A small self-supervised image encoder, trained from scratch.
Training: adamw at rate 0.0014, 21300 steps, batches of 128.
Rows from block 4 of a small self-supervised image encoder, named by matrix and row number. Rows with one number belong to one neuron. Each number is 128 + 32 x the weight over its row's rms, rounded and kept within 0 to 255. All counts start at 0. Numbers have three digits each.
Before each neuron's rows are labels from the 100 images, of 14976, where the neuron reaches its highest value: "top examples" is what is common among them. Only what is clearly more common there than usual is listed. The data: photos with spoken descriptions (Open Images, Localized Narratives).
# fc1: MLP up (model.blocks.4.mlp.fc1.weight, 1280x320), inputs 216-269
# fc2: MLP down (model.blocks.4.mlp.fc2.weight, 320x1280, transposed), outputs 216-269

top examples: text has "sky"; text has "building"
fc1.562:108121161109171163188062100129104170129099149082090099131147130183143098109179157100111118140089139151115165104138180098128101116106112089107135111099095148131141
fc2.562:130130135107148134066127094141159132160134188157114114079081110093148121137157129109084139119128123132115101160141107116143134065128173134121147119148099121154140

top examples: text has "sky"
fc1.570:099153111114090127123097082118178164167083104154130121095089136162163140127131119105136138091169166162135100164120116056103163079087177149164136090161091129129123
fc2.570:137135143092127166080128082165145145160155123119118130146098131142171132159148097119080144097064112135125107171115172071133150151152172115166139140175124137177200

top examples: text has "trees"; text has "sky"; text has "plants"
fc1.563:110124108068152152159140109171144142190135179170172140115102146134158156144139160101120142129098160100151092194191211100154176103168145116102118127136181072122082
fc2.563:127163117137086149057151096156155171132134080161150090157112146162158137146150116130127161119139091104151092129174097101158141197101147143156101117141139151132137

top examples: text has "sky"
fc1.249:139070149077140189100122121116119141169117154099103124147131115143149094164180109129139144099077183119108129164062193095131160111173188168110149136180136119147108
fc2.249:120164163112150150059115067125154132167140122146128147150147120095184145132151109128122159107099155131133140178090176109188155098136161139119113134162123159166123

top examples: text has "trees"; text has "grass"; text has "plants"
fc1.127:101166133071082125182144120167120133178065132178176087096130144119106142109150104140144116098139181146138106153170233117127140119091114156114174122146143147185122
fc2.127:135114120131119149059122084153137115150139102151166123132158130095159126158152136067093154149069168137146101165164118106135129051140124143143030097155120133170125

top examples: text has "wall"
fc1.762:110088158085119136127141078125142119128082195185181131122125135147149137154105146121100139142177129099100168178132225152135152177150120120131123100104119098118166
fc2.762:129103130101101147095109087108134123153109156213131121126192105153151131143151126109086125120102156144071146166106153063113121034117181169158126092170116144140142

top examples: text has "text"
fc1.351:112129163132052180097086133108131135162122150102095132126118138164179112148147117148066114154167197130150126133120160050167132086181172166132137067149078136133161
fc2.351:144097122104086159099091059136177107162093120147125102128105102127158145141144138095085140098071159134122122140113170071141149112140161137122091072175112134169139

top examples: text has "trees"; text has "sky"; text has "grass"; text has "plants"
fc1.182:114088131089162104115134156125151177139147094145102133104170184155140165116100136185117146155099126163073113120180245081104124157134084149154167169169157173094144
fc2.182:140086132100095138109140107135161110140108167243157105169129090108163151147177133088073148077141153147100108165061146088137124170143222173154111117135145126167139

top examples: text has "sky"; text has "water"
fc1.439:112101103098105187101090121131161164125091148139161151124106125154155166160101170117112139121140191171145074140121206075090149100111149113134111079165092135147127
fc2.439:150100111084113180075091062126184119179104114141105108147108127089175146118179127100072138106078121144151122132084136106166126178111173136113115103174092146174129

top examples: text has "trees"; text has "sky"; text has "grass"
fc1.646:134135119156120140166113054165102189129115106142159151141241086159145121159139115157127110151085122133060103104130231127163123101141115171197090105143098116110129
fc2.646:117103137141119155049072079127149066131117183186135123113051128183144129157129127078079121137077122137119120172107177161136129181130158168159165053149116149151167

top examples: text has "sky"; text has "water"
fc1.694:110099135105077122194145155159161127164128143129121123138173091077149098100087184148115146111110198183119157146076127059096172136164093205153013097133141137166148
fc2.694:147126118077103178114076093143158125143089141101137126112128109120166119143134141102091168102023132133170072150095112099144127054133152159146083082135091117166067

top examples: text has "sky"
fc1.248:121076165156078119103121066148177210161072126123175134134107104177147171120123166144102139097096144167129132127097178118141177150150123181126106168143112159114157
fc2.248:141146119143109142135123071126143070173130151158162118116166173087147098159152136021067129157106154131193135130103113118142136047160145142147125117158138123162126

top examples: text has "sky"; text has "water"
fc1.404:108122157101180145138120140110117150150087103150133111094199063142154172065126138198099136174107113129132106141195140111117164179131130145061099145156140142147120
fc2.404:124096104063117137118107092131125221139071075106132124081093077144140090121096143122065137088145086151180133139100159099116126239141108138108137108134093146141153

top examples: text has "text"
fc1.104:103116106117103145079082152109169135190117155154144102154157146100136128117154111099099126142147143128129123155130144058123129126107115173109126134169082156121141
fc2.104:134123101116108176096096086157164092144111095136151122137090128111203138143162130106069137094086153136155098149084129086170116110141168145114109109180103138181136

top examples: text has "text"
fc1.371:102149086105077112119089106147159159123109129173134116132109123140183126126102097074065151070110200149115143191089142116110138142147170197149110079190144189172089
fc2.371:124098119104070155098104122144157120153105128123108119120093091128150131131147143115079156098070139139129093140081152079139120123154161147119114097156091111166138

top examples: text has "text"
fc1.326:152117167127121180102137151156173153156069103140117113147118087088164154137114102135082101141097164189155104101078181056145122147165191206140116071185101142134086
fc2.326:139107109092069166061098078127167103164102143137113124131113098103167140141157136108076162080061156116119114158086190076156139100131152152117085081168106130172127

top examples: text has "sky"
fc1.660:140073124080088197149109121137113110108156166193126124127139148157144098117162106163077089087146140163077117100093150115176115117116168143124115082184089157181096
fc2.660:133176162107134151116088112184147138193128079122158127141113105129136146176153128091113142090104080097109128136096154106169176088134156099151092077168123142152122

top examples: text has "text"
fc1.479:137056114136063209081095086136154114179121089156094143129155099116095137163180154130124183095100185105103123129069130082163096094082147141121082074177128106107118
fc2.479:126122128108094143108120079122129131187112136103118131131131082112147131144156130081088135099095160092117098152094161078170149075152130131149072103147124119177133

top examples: text has "trees"; text has "sky"; text has "grass"
fc1.117:127089163124117151130160130120140195164133170099101108135155094093132113105137120212102163169145128113125107132160200141125147175152120151126075154133148118096094
fc2.117:125100106088117138063127084133169193154095174189143112135099082111150146137138147096066140088130111151097113136114142071128126211135198183146111090162111132167122

top examples: text has "sky"; text has "trees"; text has "water"
fc1.575:133070135153092118119080107125097145180114128106149103105164087142138150094099079134121137130080191139136112156071165121101089111140111151157084162137149186193130
fc2.575:143105131082110176104141086142173096167121147140132119121144119119162174146144143103087134110071146127118114158083146065172169044147174153124111122167094117184115

top examples: text has "sky"
fc1.156:161082144068116113067116105178146135131125120151171150118164137151116064138111104093120131084125130112086148152132167109138165134179160150154084055163126105188130
fc2.156:128140125111106190089092076140159120164122116120096142132097102085179130139157135091101142076039136127102106141070179098172157116151164139114091078153092136164132

top examples: text has "sky"
fc1.45:128103149117079128127054081125130148175123131133118166178138067187157130102139114088121156143073150137187147116058168108182158162173131123117090097137137134125084
fc2.45:161095114086080170113125095119166126164104154152160105145143132152178143147173147064060139109065162156169110136127130071155141117125173155137112099154110140168138

top examples: text has "sky"
fc1.262:163134087161097146096164145094105081132085096125095104110080056134166176139148092121155178155155123192123118160194159149100121112138144126116062148132105118170098
fc2.262:154086105099125162104190078141151151171131179121148110109100113200157118154153144113067139127159171160133115152230116049137136130143148127146154094159122131164110

top examples: text has "sky"; text has "water"
fc1.422:087122107154118136179159112133101137119123131082083156082175039123150083124133131180099131177095116189100103090205219106104142124153150122145058130099105176118145
fc2.422:130120103094135160089053099135149165138104148139123129121064111164168117151124112079090125086078122129072115159059106126153134166150160187161159060170101131152134

top examples: text has "sky"; text has "trees"; text has "grass"
fc1.165:147137106129111119109141137117147106184143165138170096101093104169151130101152161068144175115116169162178094116176164116145160102098110169088146102172139109169162
fc2.165:163100112112108166092149115141179105150107136152110120132123091072159161134154140128080150093117132127109117134129156079147136147135167147131087100177093138174129

top examples: text has "sky"; text has "water"
fc1.566:157072166126152207180088136128137131160123112120100114106157154168123143159110107136135118171080192173152118160088133133156185094118158175113093086182091157190096
fc2.566:133113116070122156072115098125155092181105125166120119111153118151159143148159144108070149079109171127153104150096176044155163111142162116125094109169122155164107

top examples: text has "trees"; text has "grass"; text has "plants"
fc1.338:104109098077062114179149116157107190185098130156123158144126111170098110189133108082110144082142174164117115138087215084155166078143149122098113153163093149173188
fc2.338:151104110107138165085116117148146113138131127146145128113129132078164146139132152095078149126117133155091128136133129060141136000130140128146098132159100123160079

top examples: text has "sky"
fc1.648:140110084084113162132107111196147104135094157134134139148148141107177108114120154155073162082124149130155096165079171055130125143179156140128109058165091110193124
fc2.648:122160149107113145098120068119170105155113117128125137140108076106173146152147146107069137125073132116120080147098197068177146064107146131144098122146081118151118

top examples: text has "trees"; text has "grass"
fc1.240:173091150091059104144131091126143164166099133128155103109154111200120147094126159097107165112093174122117126101209192100160167111155106183128132134115087185175097
fc2.240:141153128117112155070223125136147097163196105128113139132100117151129097134130143141094126124146112164118169142174110082124157216125134102152106178133096137149128

top examples: text has "trees"
fc1.533:104164116135120081122165104158129169109072143145091141082161087108098163147095098165086140142201166152201146103125231111142133179119101152113204138161100164157135
fc2.533:124107147090130129108123071135143114132125170175145125157134147100141187129124136105102152128099111118117132175084201114131156202156153150172157099124138126144093

top examples: text has "text"
fc1.296:127139108100080164137121102179155144156124119106125115147074145148175100146155119076122118120091185180134134115136218113131107146123173198143131123132135152180131
fc2.296:163146146093134181102125069128173142135156106148131131130166125073186138120151150159100169105038095153171140153122145112160150140145155144095138117158123174179137

top examples: text has "sky"
fc1.159:128130168111153099100155109135138205131115092122135108127145139154158114159156121164130129104133156130155167178157255122083156119131110149131134080126127131117172
fc2.159:122105122069107164073130102130167109164089139159144115104107088075156151147141145118097133106142127139106127174142146073150128104151176144137117095192117150171132

top examples: text has "sky"; text has "water"
fc1.752:107125150161110189087148155113106107147092141102121123117074110113148163166125129122141150088145145166150103085137160154099112033163138192078044164114072183128114
fc2.752:134095076082142146089101148121143100140098225167114105100151100178154131135153121109071128130089177144137091120104176088137137137125198105059139093148106109148133

top examples: text has "sky"
fc1.657:087105143107094198067075187092184158145071100088129158123136098105174082153151172155106143137117141161164093103136186130120120084170109129088116090155097174181107
fc2.657:118161150135152120075082061117157094140130111117094131121134109092176149145146126081096173095052128143145107150076163098132122116121132084118092096169110122166137

top examples: text has "sky"
fc1.275:163132121123050150124145128106193119138073115162153089099146146185142160118142159158110109135105138170154095144178179093156128135137140144162104098175150101172123
fc2.275:175126124079100148087153130143156109165115097143118130130148081073150150144156136161092143059115115147144112128116194092136110160132139149134100104146114127158148

top examples: text has "sky"; text has "bottom"
fc1.281:102155143068052191063076156111100109153117124137163130095154113105183169172156156146128115132089180108129132132144184121166173053091178188168137122176100169139107
fc2.281:129119134120078159085123116145140098173117135144154115136094142115139150163165131108083133117090146125122103158136155088143106091107141145120111085165099120160131

top examples: text has "sky"; text has "water"
fc1.699:079114099113104136167063096120122101109086157166145176076139137104124181104118155091082089086099166149179086119123181107128125131166095114115105155176100191174111
fc2.699:168103131098121159107160093175175077163102103108136132124148143097149141151167141140067158102133156133095101157144116069150158086151166131127142102169108149170138

top examples: text has "text"
fc1.522:152126153123139175080094148129182113136097147119085141115080140121079124102190107115144147108099149160138115141120126082151174123161098125111143066173109150181070
fc2.522:139126106108135173091091123149111107175099119145107113116129126129148132130161132119126150121059123123141092145124174119175109126159158156138095084160105105163131

top examples: text has "sky"
fc1.49:134132141126118155096125184150140092175111157133205149127106163178129180139159170217139125156098158152098152133207136070119124156110112111100099112110146125136093
fc2.49:126095134132091154146230088121154126138141168115133118092130091149143153143148133182076141100136164138176119155205150107159130231141140154128196157147114160155113

top examples: text has "dark"
fc1.410:170102083064113184092105153142182088100122101156118094126170163137189133130135123129069136083076147087118149131058147113127163126118132176118138072156151096140135
fc2.410:126179145137155110102114106151151130107151090079121134150094147107168110146125087090162154137068111135121151196108150132112093094146142112148139119108105094109170

top examples: text has "sky"; text has "water"
fc1.58:103156152126129186166175171132110107124096160132140122094156158150149135103116106201156158165155133127130138105143177087155164200144108164107163117155135178164109
fc2.58:137084086087110166113152088136151178146068152174157114112136064133158150135138147132063151117144155151161101163148147065139137152140179150118078083166097133163102

top examples: text has "sky"
fc1.64:110066153161082178090157085126113171136122126100177167110147162136185136094127163125131159121120102132083121151231160088171148115108091139123095112184179111182161
fc2.64:144111116105099160078215088136145109160167111148160103130131119092164150142140156146086145126132133152120108131185168073130134191138180155147164154159100134172136

top examples: text has "text"
fc1.43:187058137128086192141073098128095179175131137144122119146102097130158142152177166105069103075114156105137157104114185045132136044124196218094150062180060163147109
fc2.43:106142171124114134074090085134160131139124104126088145134101136144147145139150107114085132096061138101075128163109170104182151148136149137132152092186104128127154

top examples: text has "sky"
fc1.753:187144175072107175134110164141103154183108100122106084160140087107194104092110148119060138086099181119092089100076126116161136073141173160090102078177125148132126
fc2.753:155177106100138128123068121151150074144151097135144119090106157109142141143149119101108147121059134126139126171090159063162107093134146121143077091146062104176180

top examples: text has "text"
fc1.658:150134166051092153088132073156167184145111137135107162164113084143190106100131176150136146100129137187145119094094217086087123161122112185112104167174125122182153
fc2.658:153151146097123154052113065154170117143132110120142140158124117101173162110156143127095173126054155149133131148129141074153154027130142120092053095165101151159149

top examples: text has "sky"
fc1.703:130108141150175171159107154122122122146069115131163141085216012124143117143132112170128144129124156132068121094170094126142155159126158155077060109140101105167127
fc2.703:123068087096121121104072096111111159154063111131131113109080078142126081130100114121067117097094140109133121157077149125120095198107151122140127066126109107120150

top examples: text has "sky"; text has "trees"; text has "buildings"
fc1.434:160102155105116184061134157154197112160092158119138128102093148136113160149173137109084174131127172169115074167146165101176102113102149159143074115113120163139103
fc2.434:126133125077108152113134081126178090178103107129120126147152117076178149123179118108104179096064125167181129172117129103125115144126159133128117106163126139179155

top examples: text has "sky"; text has "trees"; text has "grass"; text has "water"
fc1.485:121128121108093158079060135118151149170103138158111080096104061106157121112165157089099158082137188140076114139137130088108167048162182150100101063108122136145110
fc2.485:137143136117146173095115104150163106185118134130151138165133124099162165140156131103114154099091119140117112162092178082140120133142153115129105112174121126162151

top examples: text has "sky"
fc1.399:165080097080103119144088128157139123149118152094151081094105126174150095145142174128082173100134137183151155136160201118085181110129126145135128105106084102164083
fc2.399:123118140107090176094133112153148123180094133127104148122109074112173134145148136130090165099109130137111094156145202070169131084145149162138088099149117127177115

top examples: text has "text"
fc1.667:114150108123145097122145109105100165123150101125160165117200139157136095150117148129165142069164140110129123121111155139098129108111115110104183122099148123157121
fc2.667:117125131154132144022108062133129132142159134113114120115075155134147139129142142088102138156075136124059122141171074145148135059116130183148107053154089144145137

top examples: text has "sky"; text has "trees"; text has "water"
fc1.689:124089135116159137157064079122124125146104158157117152145084114151164105166146164158145136140087110150131083157120123137144101158102101206098059135138154177168106
fc2.689:138109129077125187064101074161156128162143115154107123127093128170161138129164129122086152096080145149111103147074140083141151165130162130118128126148091135160127

top examples: text has "sky"; text has "trees"; text has "grass"
fc1.13:162137178102179176112081096146150138142122120145136165129120135134162149131122174211098161164098143150129136160090101118139152100157151135113123096158141156112124
fc2.13:136127144080085127198115162150119147141046085105135122194137155178157194153121123214106132120024136113150132115181145078133149255133096142124158120130143161145164