{"image_size": 32, "color_jitter": 0.6, "drop_path": 0.05, "optimizer": "adamw", "final_lr_fraction": 0.05}
Rows from block 4, named by matrix and row number. Rows with one number belong to one neuron. Each number is 500 + 40 x the weight over its row's rms, rounded and kept within 0 to 999. All counts start at 0. Numbers have three digits each. After the name is the row's rms in percent of the matrix's.
# fc1: MLP up (model.blocks.4.mlp.fc1.weight, 1280x320), inputs 54-107
# fc2: MLP down (model.blocks.4.mlp.fc2.weight, 320x1280, transposed), outputs 54-107
fc1.345 094:479468466482525523526465478548512529522604519557475504498573491473493504543511567510461483503443516533521470478476513563458482416507522483476464459498538559539495
fc1.346 119:500570530547521526512465465477527554554553586640510514496524502534530487525510491519565543529483545468465562502552441546535469523461497503574478504487559473483478
fc1.347 095:560520487466486497497507487469576564486492494605537498522498522485585484529520530556520473546450526497496578517493495523462516498492546485521500488488471542488474
fc1.348 100:492601445486480419486469523524537522421515542608454470508495437557487520549457536528506552539496513563498472528524461491550510481497486460507502503501559531534519
fc1.349 089:464509541558452420452538531493476476535554562519456461492498522521516448506526512515506451534501478507482566508487461510522489478449522449541412503535558514478485
fc1.350 088:544461540557452454454509434467541569517504555555508504487540491461486503554486549517467490506482485534511473447431444455521521488430550425515482491523446584545443
fc1.351 093:506522531568478500486469459539554542521494518531529462574539558510492513514479536486455469481427542484474528559484425580490439481481540451545517509516469481546505
fc1.352 103:567492556537464455454435483544453546522496567513477541523583550495551533569531508457483501509468514524525520544538442541496428466459561495529477478525511499489430
fc1.353 120:533482458508521480472457530564531569515515472532494488552534511469552459543492563564479537505457519502511525539479445523551570501493555478549525496573542528543419
fc1.354 103:556475541523448467447516547468546554546497522601505549544566541530567451494464504478471531537468492556499520491530468566511462463405507481521473530533545539484487
fc1.355 094:555468547508543488510479526471566482534501512493451519529471515510530498481448561533471536498446530482480528468538422528501513468476471446467506550536470548509528
fc1.356 084:514470556520482430545528475560545558487488493548519563553578489457572474567462502523522477563503533499504551477505443469515465497473516497484515516518538511462545
fc1.357 091:469454544494498518522466522490452560545512488513473476550473583453564511518513540548444480450443465557532466494526467551494447426433560476538500456544513481492439
fc1.358 119:542547511553498531490490507524557552493527544481518484516529519515505468520545553533465536491454523501574479506514479518530487407482552492535449547540511535514502
fc1.359 090:506513548570507510503498529479481555465528462543544564526494540484572474547554518567526546548539491556494540476556469490468422476482540435553465501559570480473387
fc1.360 090:569446478483467427500436478540481547538493546472544456531576527479552465470551553519507505512523529500594510480522452562464443509439521518523527473498515540526430
fc1.361 099:495526478539474529472429504519486488471443542467472518530509549510500475541478567510540585525482480498525501559493504525501470499510535464498497494500528482573463
fc1.362 116:533551475531475522551529531476509481498392582448516550471602488502507551527479530517468474477491564535557495566494504508544459413448516506505540532532516527521509
fc1.363 091:523501535482500486442521438511486578515486567504470525505538547503575524483516546515461555525437465546550557546570448516451517476479536408532451480523520526484527
fc1.364 090:535512556521434445502547533465504473455451489544551508549549576464534517490481510574553449551498536507579522478544494488498498477426555503533464451476467463456463
fc1.365 099:556440485515481529477445509531486527557561545566447477597580505534514468554497480476539479469496542466513567593534477580502503506471549396520503484515565487518414
fc1.366 089:542464509528438444458499480534512585560558512518445517519505523528556522559479562565513470567445543482507595470558481509539464503426505478569484475511471555458466
fc1.367 101:565483520474491440451490477528474525495465526522514580507566502510504509489481499503483523514481530535502545501575508530524502465486511522531494562531487530509411
fc1.368 119:451486436549516481536498574477561473555447580484440542530484510511439559493535529576596432465495493475557531519514484570510521448496545426484476534527563498540444
fc1.369 087:488461495540464519453505505538561479492548552494526502506551509452537485540531583483518499450488490513515558509466546519478431474498476508512383517471510517485535
fc1.370 148:572420541532529516505536492477490556541532528489549536486619512477504482491521485518525504479502602526514496489529523567550450489434519443451512555452485531497480
fc1.371 088:527489554457535439496462525485500473519572610554489474567478556496589468484450523559498470512494518511547528536473464554562510518413498414475490571510500543559447
fc1.372 091:524479479605450489464544462534534581479528494585490507515517564508465518556527562527495482531431518560508559509524480490440542444454543446531491446540478528513521
fc1.373 129:518524511503447505487473550531535492506470447494479497542505532511478517526467533536460578534508531504512498567545519488505463473536536492557449476570513545575461
fc1.374 092:487433478554515448456547486473483563498537518520499474558519601508510535523471527569495531529466522478568571494570470512566459489417525449560499542484466491468477
fc1.375 103:540479516564435460450468495540529531457467542515530503580535522496511459535475565533468483521492508548506509494471511469539483516487516426561448492478487520491457
fc1.376 092:538509527508446501531509502535465510556510521487468575470515483449539485477472500517463492531524495509560552570576449542427454428533541509471471499488519497483461
fc1.377 125:512426504494425467526457469486483570485527524555460497568518522459502476523469536529566484493529489498524480500523534502499515510479538388516482451546559508570542
fc1.378 141:548458516508517542499503516527548470494428556541473526487460478517563482514490479562474536508546489522540571516612480554551524497380523452515510540501512487485477
fc1.379 113:506479521486467463473488500520481551504523518592537572564598551537557445505526572498499490550434534478496553533494493541534511500427572381476450528523488498538464
fc1.380 088:514520485480529418479480478495546562570464580460452522567524563513540456562467506497492464509496485496570478512577532512458467444524547443538390470489475509553472
fc1.381 087:481479468570428495531553459538490539522507554583474568556516601540589489506542516485530555557505521520561493533506515499434505529484553471542519532505542515544468
fc1.382 100:488504513538474530484461497515551561561473521549549531529510553462533493539495489491472485568494482560498531485560479527508434442480509516568405561483478549506460
fc1.383 084:530504505544520448426463517502520563498490542520438495532519494487531490468539547484454473519485569447470550487533444546432465405511465446485497468524546473544498
fc1.384 100:582441601506509452485542456500539513500484507507489559476525541492473485563441486512503578541505537542499518530470489467484471435439521528584442496537459558521516
fc1.385 089:522486479568483440509523508522540530516517523554459561510516505470495495539438513498471468458422496509538479549482488540542469462448474424482457529534479545504462
fc1.386 090:566478497502483450474454476562491519552568489514541554586543519458514490507454497496544558491460513477528530550563508499477505516457511427585440500475526515465522
fc1.387 086:521466506477475516457501485556456528492534553571508494552529536538519509476458550544534512437453520511473474452494524546505489478462540397540448511562518483548473
fc1.388 136:606488561531490462487493542549587501541583508547481532498551442499433502496509539488491504462538518506541560538539524511483513552413509415522498526485502532465468
fc1.389 088:512465453551518445520485438567483504496578542565493454488534510551508487546469479464536532547531526459556456515474467551533457510492497451566463545561483503459522
fc1.390 089:537540448514436423513505453489460540549546526579516543476501549541560470532509533489540532504459539503488518538584471560468488451456521398461447494508539472511490
fc1.391 084:522532504502548419546528467554494548501514507569536508478564555542520553511549523507516555451443467541546518456549441522502524530470495446534489519509512551535531
fc1.392 110:539559490517461506529508564513509526463527504513463531561462498577564495548527508500533506533461554497529492489502474514472572456489482474561596481538467585505504
fc1.393 089:509460475482445507499466497553452494468533523501437542536576576536542495486449496532498457484435550558509513530556507507499441491494476397497440534486520487506509
fc1.394 089:533462547518474515443460532535476477553475520553520483507495532483490447468449556535577584529448537546486585471503535455462411475485551506573468484449562545541549
fc1.395 105:455447512558501519530552501482558562489457574477453477493517490466487471513460566511464492551523561525518494514502481547507494563409498400481496493500512466495547
fc1.396 136:465452590490461541510521486506524565566513491554566547516486494547544464484483532549518514533519504553527466533557479533504443499500516499534414488516531546522449
fc1.397 115:463483452525494516454483485548589522497418567426536531563444555566442456483504508557496467533510531558563532494476461502557529550440549463508444518518559522552490
fc1.398 092:468469540491539501447488494563474516518498481503520505560512591491567467485492545500536509560504499538497465529549451460450490474472544434570451489467442511551499
fc2.345 066:516433556418508498527442526476473539483407508453565473560552517572539566504462531526442528451475493531490497505521508494592500499490486527510444495515542540524530
fc2.346 103:534524517536517479536473467525514511491463499421518487575519548486470587582464495505465523530486494534512422527475509509528551505369508475492453558532487514495601
fc2.347 088:550447551527509507501523516559510581492459554413540489572585586492453552547486569524473532528482487497501469538519486523507498479465542510460484516525527524540516
fc2.348 118:609493484499504490477451495481485490532500480457491470542558522491509528590440506474440549454483514493515464456499471476492527438482478479412462551474403559507471
fc2.349 048:515524523489508531582447513462532492508386519502564509516493521524528499524491480503463542470483527507491484490441538490535490541433535504541510501535527548542515
fc2.350 070:524488532507482465514458523496522564460421541448533444594553560492583518525422551524443530474498526501493500501537489509525462498393463497497493529544517539517488
fc2.351 099:543465529533475451472482492511523540457474551468529467607576582504543501551447544530439545526466521508521503522545481515528460457408500454512464526534483549517476
fc2.352 089:529449508560496505511495543487538551489428537435546463605545571529523528525483535517478524486475533556533484503531532520553451490448520509506446510519471550552497
fc2.353 161:435538456494490476485490492496544515484454529579501486506423508520511467438443496567484484495450473534481477512576456514499483465450497457517537475516553506502542
fc2.354 087:498484553498484531526488514520514552491486549398518467591612587516497543558465514509478534498505510529537483527504526540520478490424513426462525531486497552514524
fc2.355 102:510541507516417447488463504514510540512536501490520488591570566508564478560458529507469482490480509492512465515503528491548525439466514482553489527522473505536585
fc2.356 075:535498503533462463499482495502530556470479514474509477614573604508529528563451548526445562523480489544503506530539528513529496439416495400524503527523513549512510
fc2.357 069:539503501500488496501519559500533539486438507398554465598562598543534549511465516527479550497488503542509464508511512488547464472398470465478486503552504533532495
fc2.358 091:575440450508483505518487500472527520478407473444533509544555524513507540575509505464443504481518487540505510522511514498533436545578532473526429509550454545544584
fc2.359 073:512460556490476502523459490520525564466461576531525513584555576546571496506470550581451547518476475513502506531529512543522479471441517419531481530517523545518474
fc2.360 065:542457547568480526506474549483565547461441558502511464539515570538527473523428545501451520473496529563517494506512517516531511531427489472514471515555493542566506
fc2.361 103:513416492522491478489478505514560533475509507488530479567584573495536466515448515511432530507483521507509471510504499519495501474416487384438533505535508529518470
fc2.362 105:575461499491453447493487513542578522503411442417484478572577551486549521513468491561459554518481527523522446486525498505464447477460514514446531514522449535534393
fc2.363 059:545482488498486457514474525525549576460432470387538474577564578549489529574468468523430525531494490529485474530540494525502504473423531486502532503565481527523503
fc2.364 076:522485536511473470498478511507520552468466528461533474625587578507510498565447530544449560515475495517492467540514518521505452468383490472480485523552494547511447
fc2.365 090:550480520516474452488477517519542551469425506447499521593555588510528508552459534566422548522482504549514500528535484522516473471369528467480466505549501545516493
fc2.366 067:517487531497473509502469506518538532462451499424522435595581576511545542543436515521433535504497500508500505535529501522494481515398467472479477493566486511509485
fc2.367 075:504496485523545513516467480480491506483416475365583517550517510556496585522475512526483486473513453494460496497453512497558526525528527543528498549525517574566470
fc2.368 201:515485597486509489514450452487570513511551587583539488490571503542441513443487492428532621504490526490480549504567482509509416492489498521495476539460465481483513
fc2.369 079:554480538506491477499489504500543550450450555458541460605572564512541497526445540539465566522478527517491510523529508522547470480415496454502499522537495548528460
fc2.370 166:466536608499536472520462468425529472504500492408492538475496483533426552512476425451532573512498446511438492501469481507513574509535474561578468542516520552504538
fc2.371 090:541508552529480482485503478529527551459470536440503483624582588544536492564464503511454569535445499500510482521531519510510455449387507461524483520550489560511483
fc2.372 071:519470500489508488501466529489484549448407517407514483562539525538539517557462525515489534491497553556500491530540525535564455497381503482491491520563511560560501
fc2.373 138:500476540510508426474467519526517532535548546511542513534504544566452569536519490496486496496457482478493511505495518532556539527571525484486505540543473523501530
fc2.374 097:536474527528465475522487530525510550488472528443515461584562593539582498563452550581482562530484526505523485527505508496516457487419492473509449525529468545511506
fc2.375 098:534434503541488475517511519516531561479382544363477504606536592527516500569494535554473491499475518518514473543551542548496472499461510447461512507562537540527456
fc2.376 060:495465504440478545483517516467477540493456519476515460591635572531535492546460485547378585548556574543514474518503566533517463512483516497527481494486505538512482
fc2.377 149:489404488484571500495431526492549511474515473533501489502534520470511549487474512504513525490479502511519513491526515495508430526544521440542481499459557486502405
fc2.378 177:517508455519605494500466481532461480521425473435511504512489488555521518562498466512473468480517474489518464508468496480555543589393502521456532526559453564516493
fc2.379 084:501499504486501493504445525513500519483384480446511458575514558467487561539440506526489544499485512522490477515509518479506463479445469490482559529488528520511474
fc2.380 064:528502512497461512490519529501561523438477510463524439586572574538553542559443502513414541550483512520502427525518528532517458484455493514503475475577471516557470
fc2.381 056:509530559487494450463477538488502522448408561409546509586559564570542500521450529526459571526491537530481502461497508505507499435410527520472479553535501549522458
fc2.382 076:543415508474470469482517513512504569483402516508511505531535554558500539524479555510458528493475481515497475546519524493517422494537543486499431491537527558474517
fc2.383 057:542509495537471464528487516507544549454416508430528455577565562538523517587415509487437544486463512507506470505503518499510502466416507478473498534558465536515477
fc2.384 090:571480434520467490453465526544561550529470457376490406505531522439532523547503543534476481438469550525531465551586465497496419480532496511486489503478509491523449
fc2.385 061:521466525508484484482488509488509558467438515459524439593542554517517540526454527531449570495530505517450465534524512478522491492404468463465479513568500537509500
fc2.386 073:557497538517481451471484483540533549468467537459489474596587550513531511579476510514469563502494546530549499523565517551510434455384530435477480509542508543536444
fc2.387 080:533416507515449471523496521487538559476471557491525443621578587516575489542447536546456556527488522518509513507516493536507459470421499480502506506513482508539441
fc2.388 144:497535598522500475540493486499531482520510541423537464486496519515394567580473485505524577487478459545476530521475474513553523522460509491566460536525494532513575
fc2.389 053:542546532498498492507466535491512539443374495374507483608543567521492542589466528524454551524504479509487455512540527535520508505354516531440571510561485545519506
fc2.390 063:537468460534498485538497532497547547494389570449507457622527616516504532532495555550434544534427483512504480479483514500543482468463511498511485524512477543528503
fc2.391 076:509525501526438426488475533528543537461438472388520489574530548539528508549464509517456517519487487498501467501496522500545478491443479455497511511587480527502552
fc2.392 144:524533541519555510461460464509499530503534505516529485565500520498449511503468504518502552505481508519495504515502495522523392480432499428488456515519444510506522
fc2.393 077:543477529495465473496476511515544567475438542455527459609575573495522514566441536533480538509480493519482492544532470528506472489385501446488486498544489531511459
fc2.394 071:537495517523504461470492533530507530483507486506536468574560563504510498538460512500461507537475509549500463520514522500506430426421486419489474505537516532492531
fc2.395 132:523427528530512424468507492526569553497503524491513505535528574494482501490472540510528548495487516515515502515555483506523434466484521439498497519513534528493456
fc2.396 146:494459482534467505519499634497529496510441480502444465479427468466595458504482514589499546501503519575530468524474507544478496464522510502488538460495538432516501
fc2.397 137:509489514503550492480480466478613523500477576537519483569527497541456531464465502515491518500481531505474510500470493530515371513359499410437495522531513545486438
fc2.398 062:525534561511442495510486520507533567430470523445514455606573577522585529538412539558446546518490490525525501557556475523530478472440527478518468522519534507549483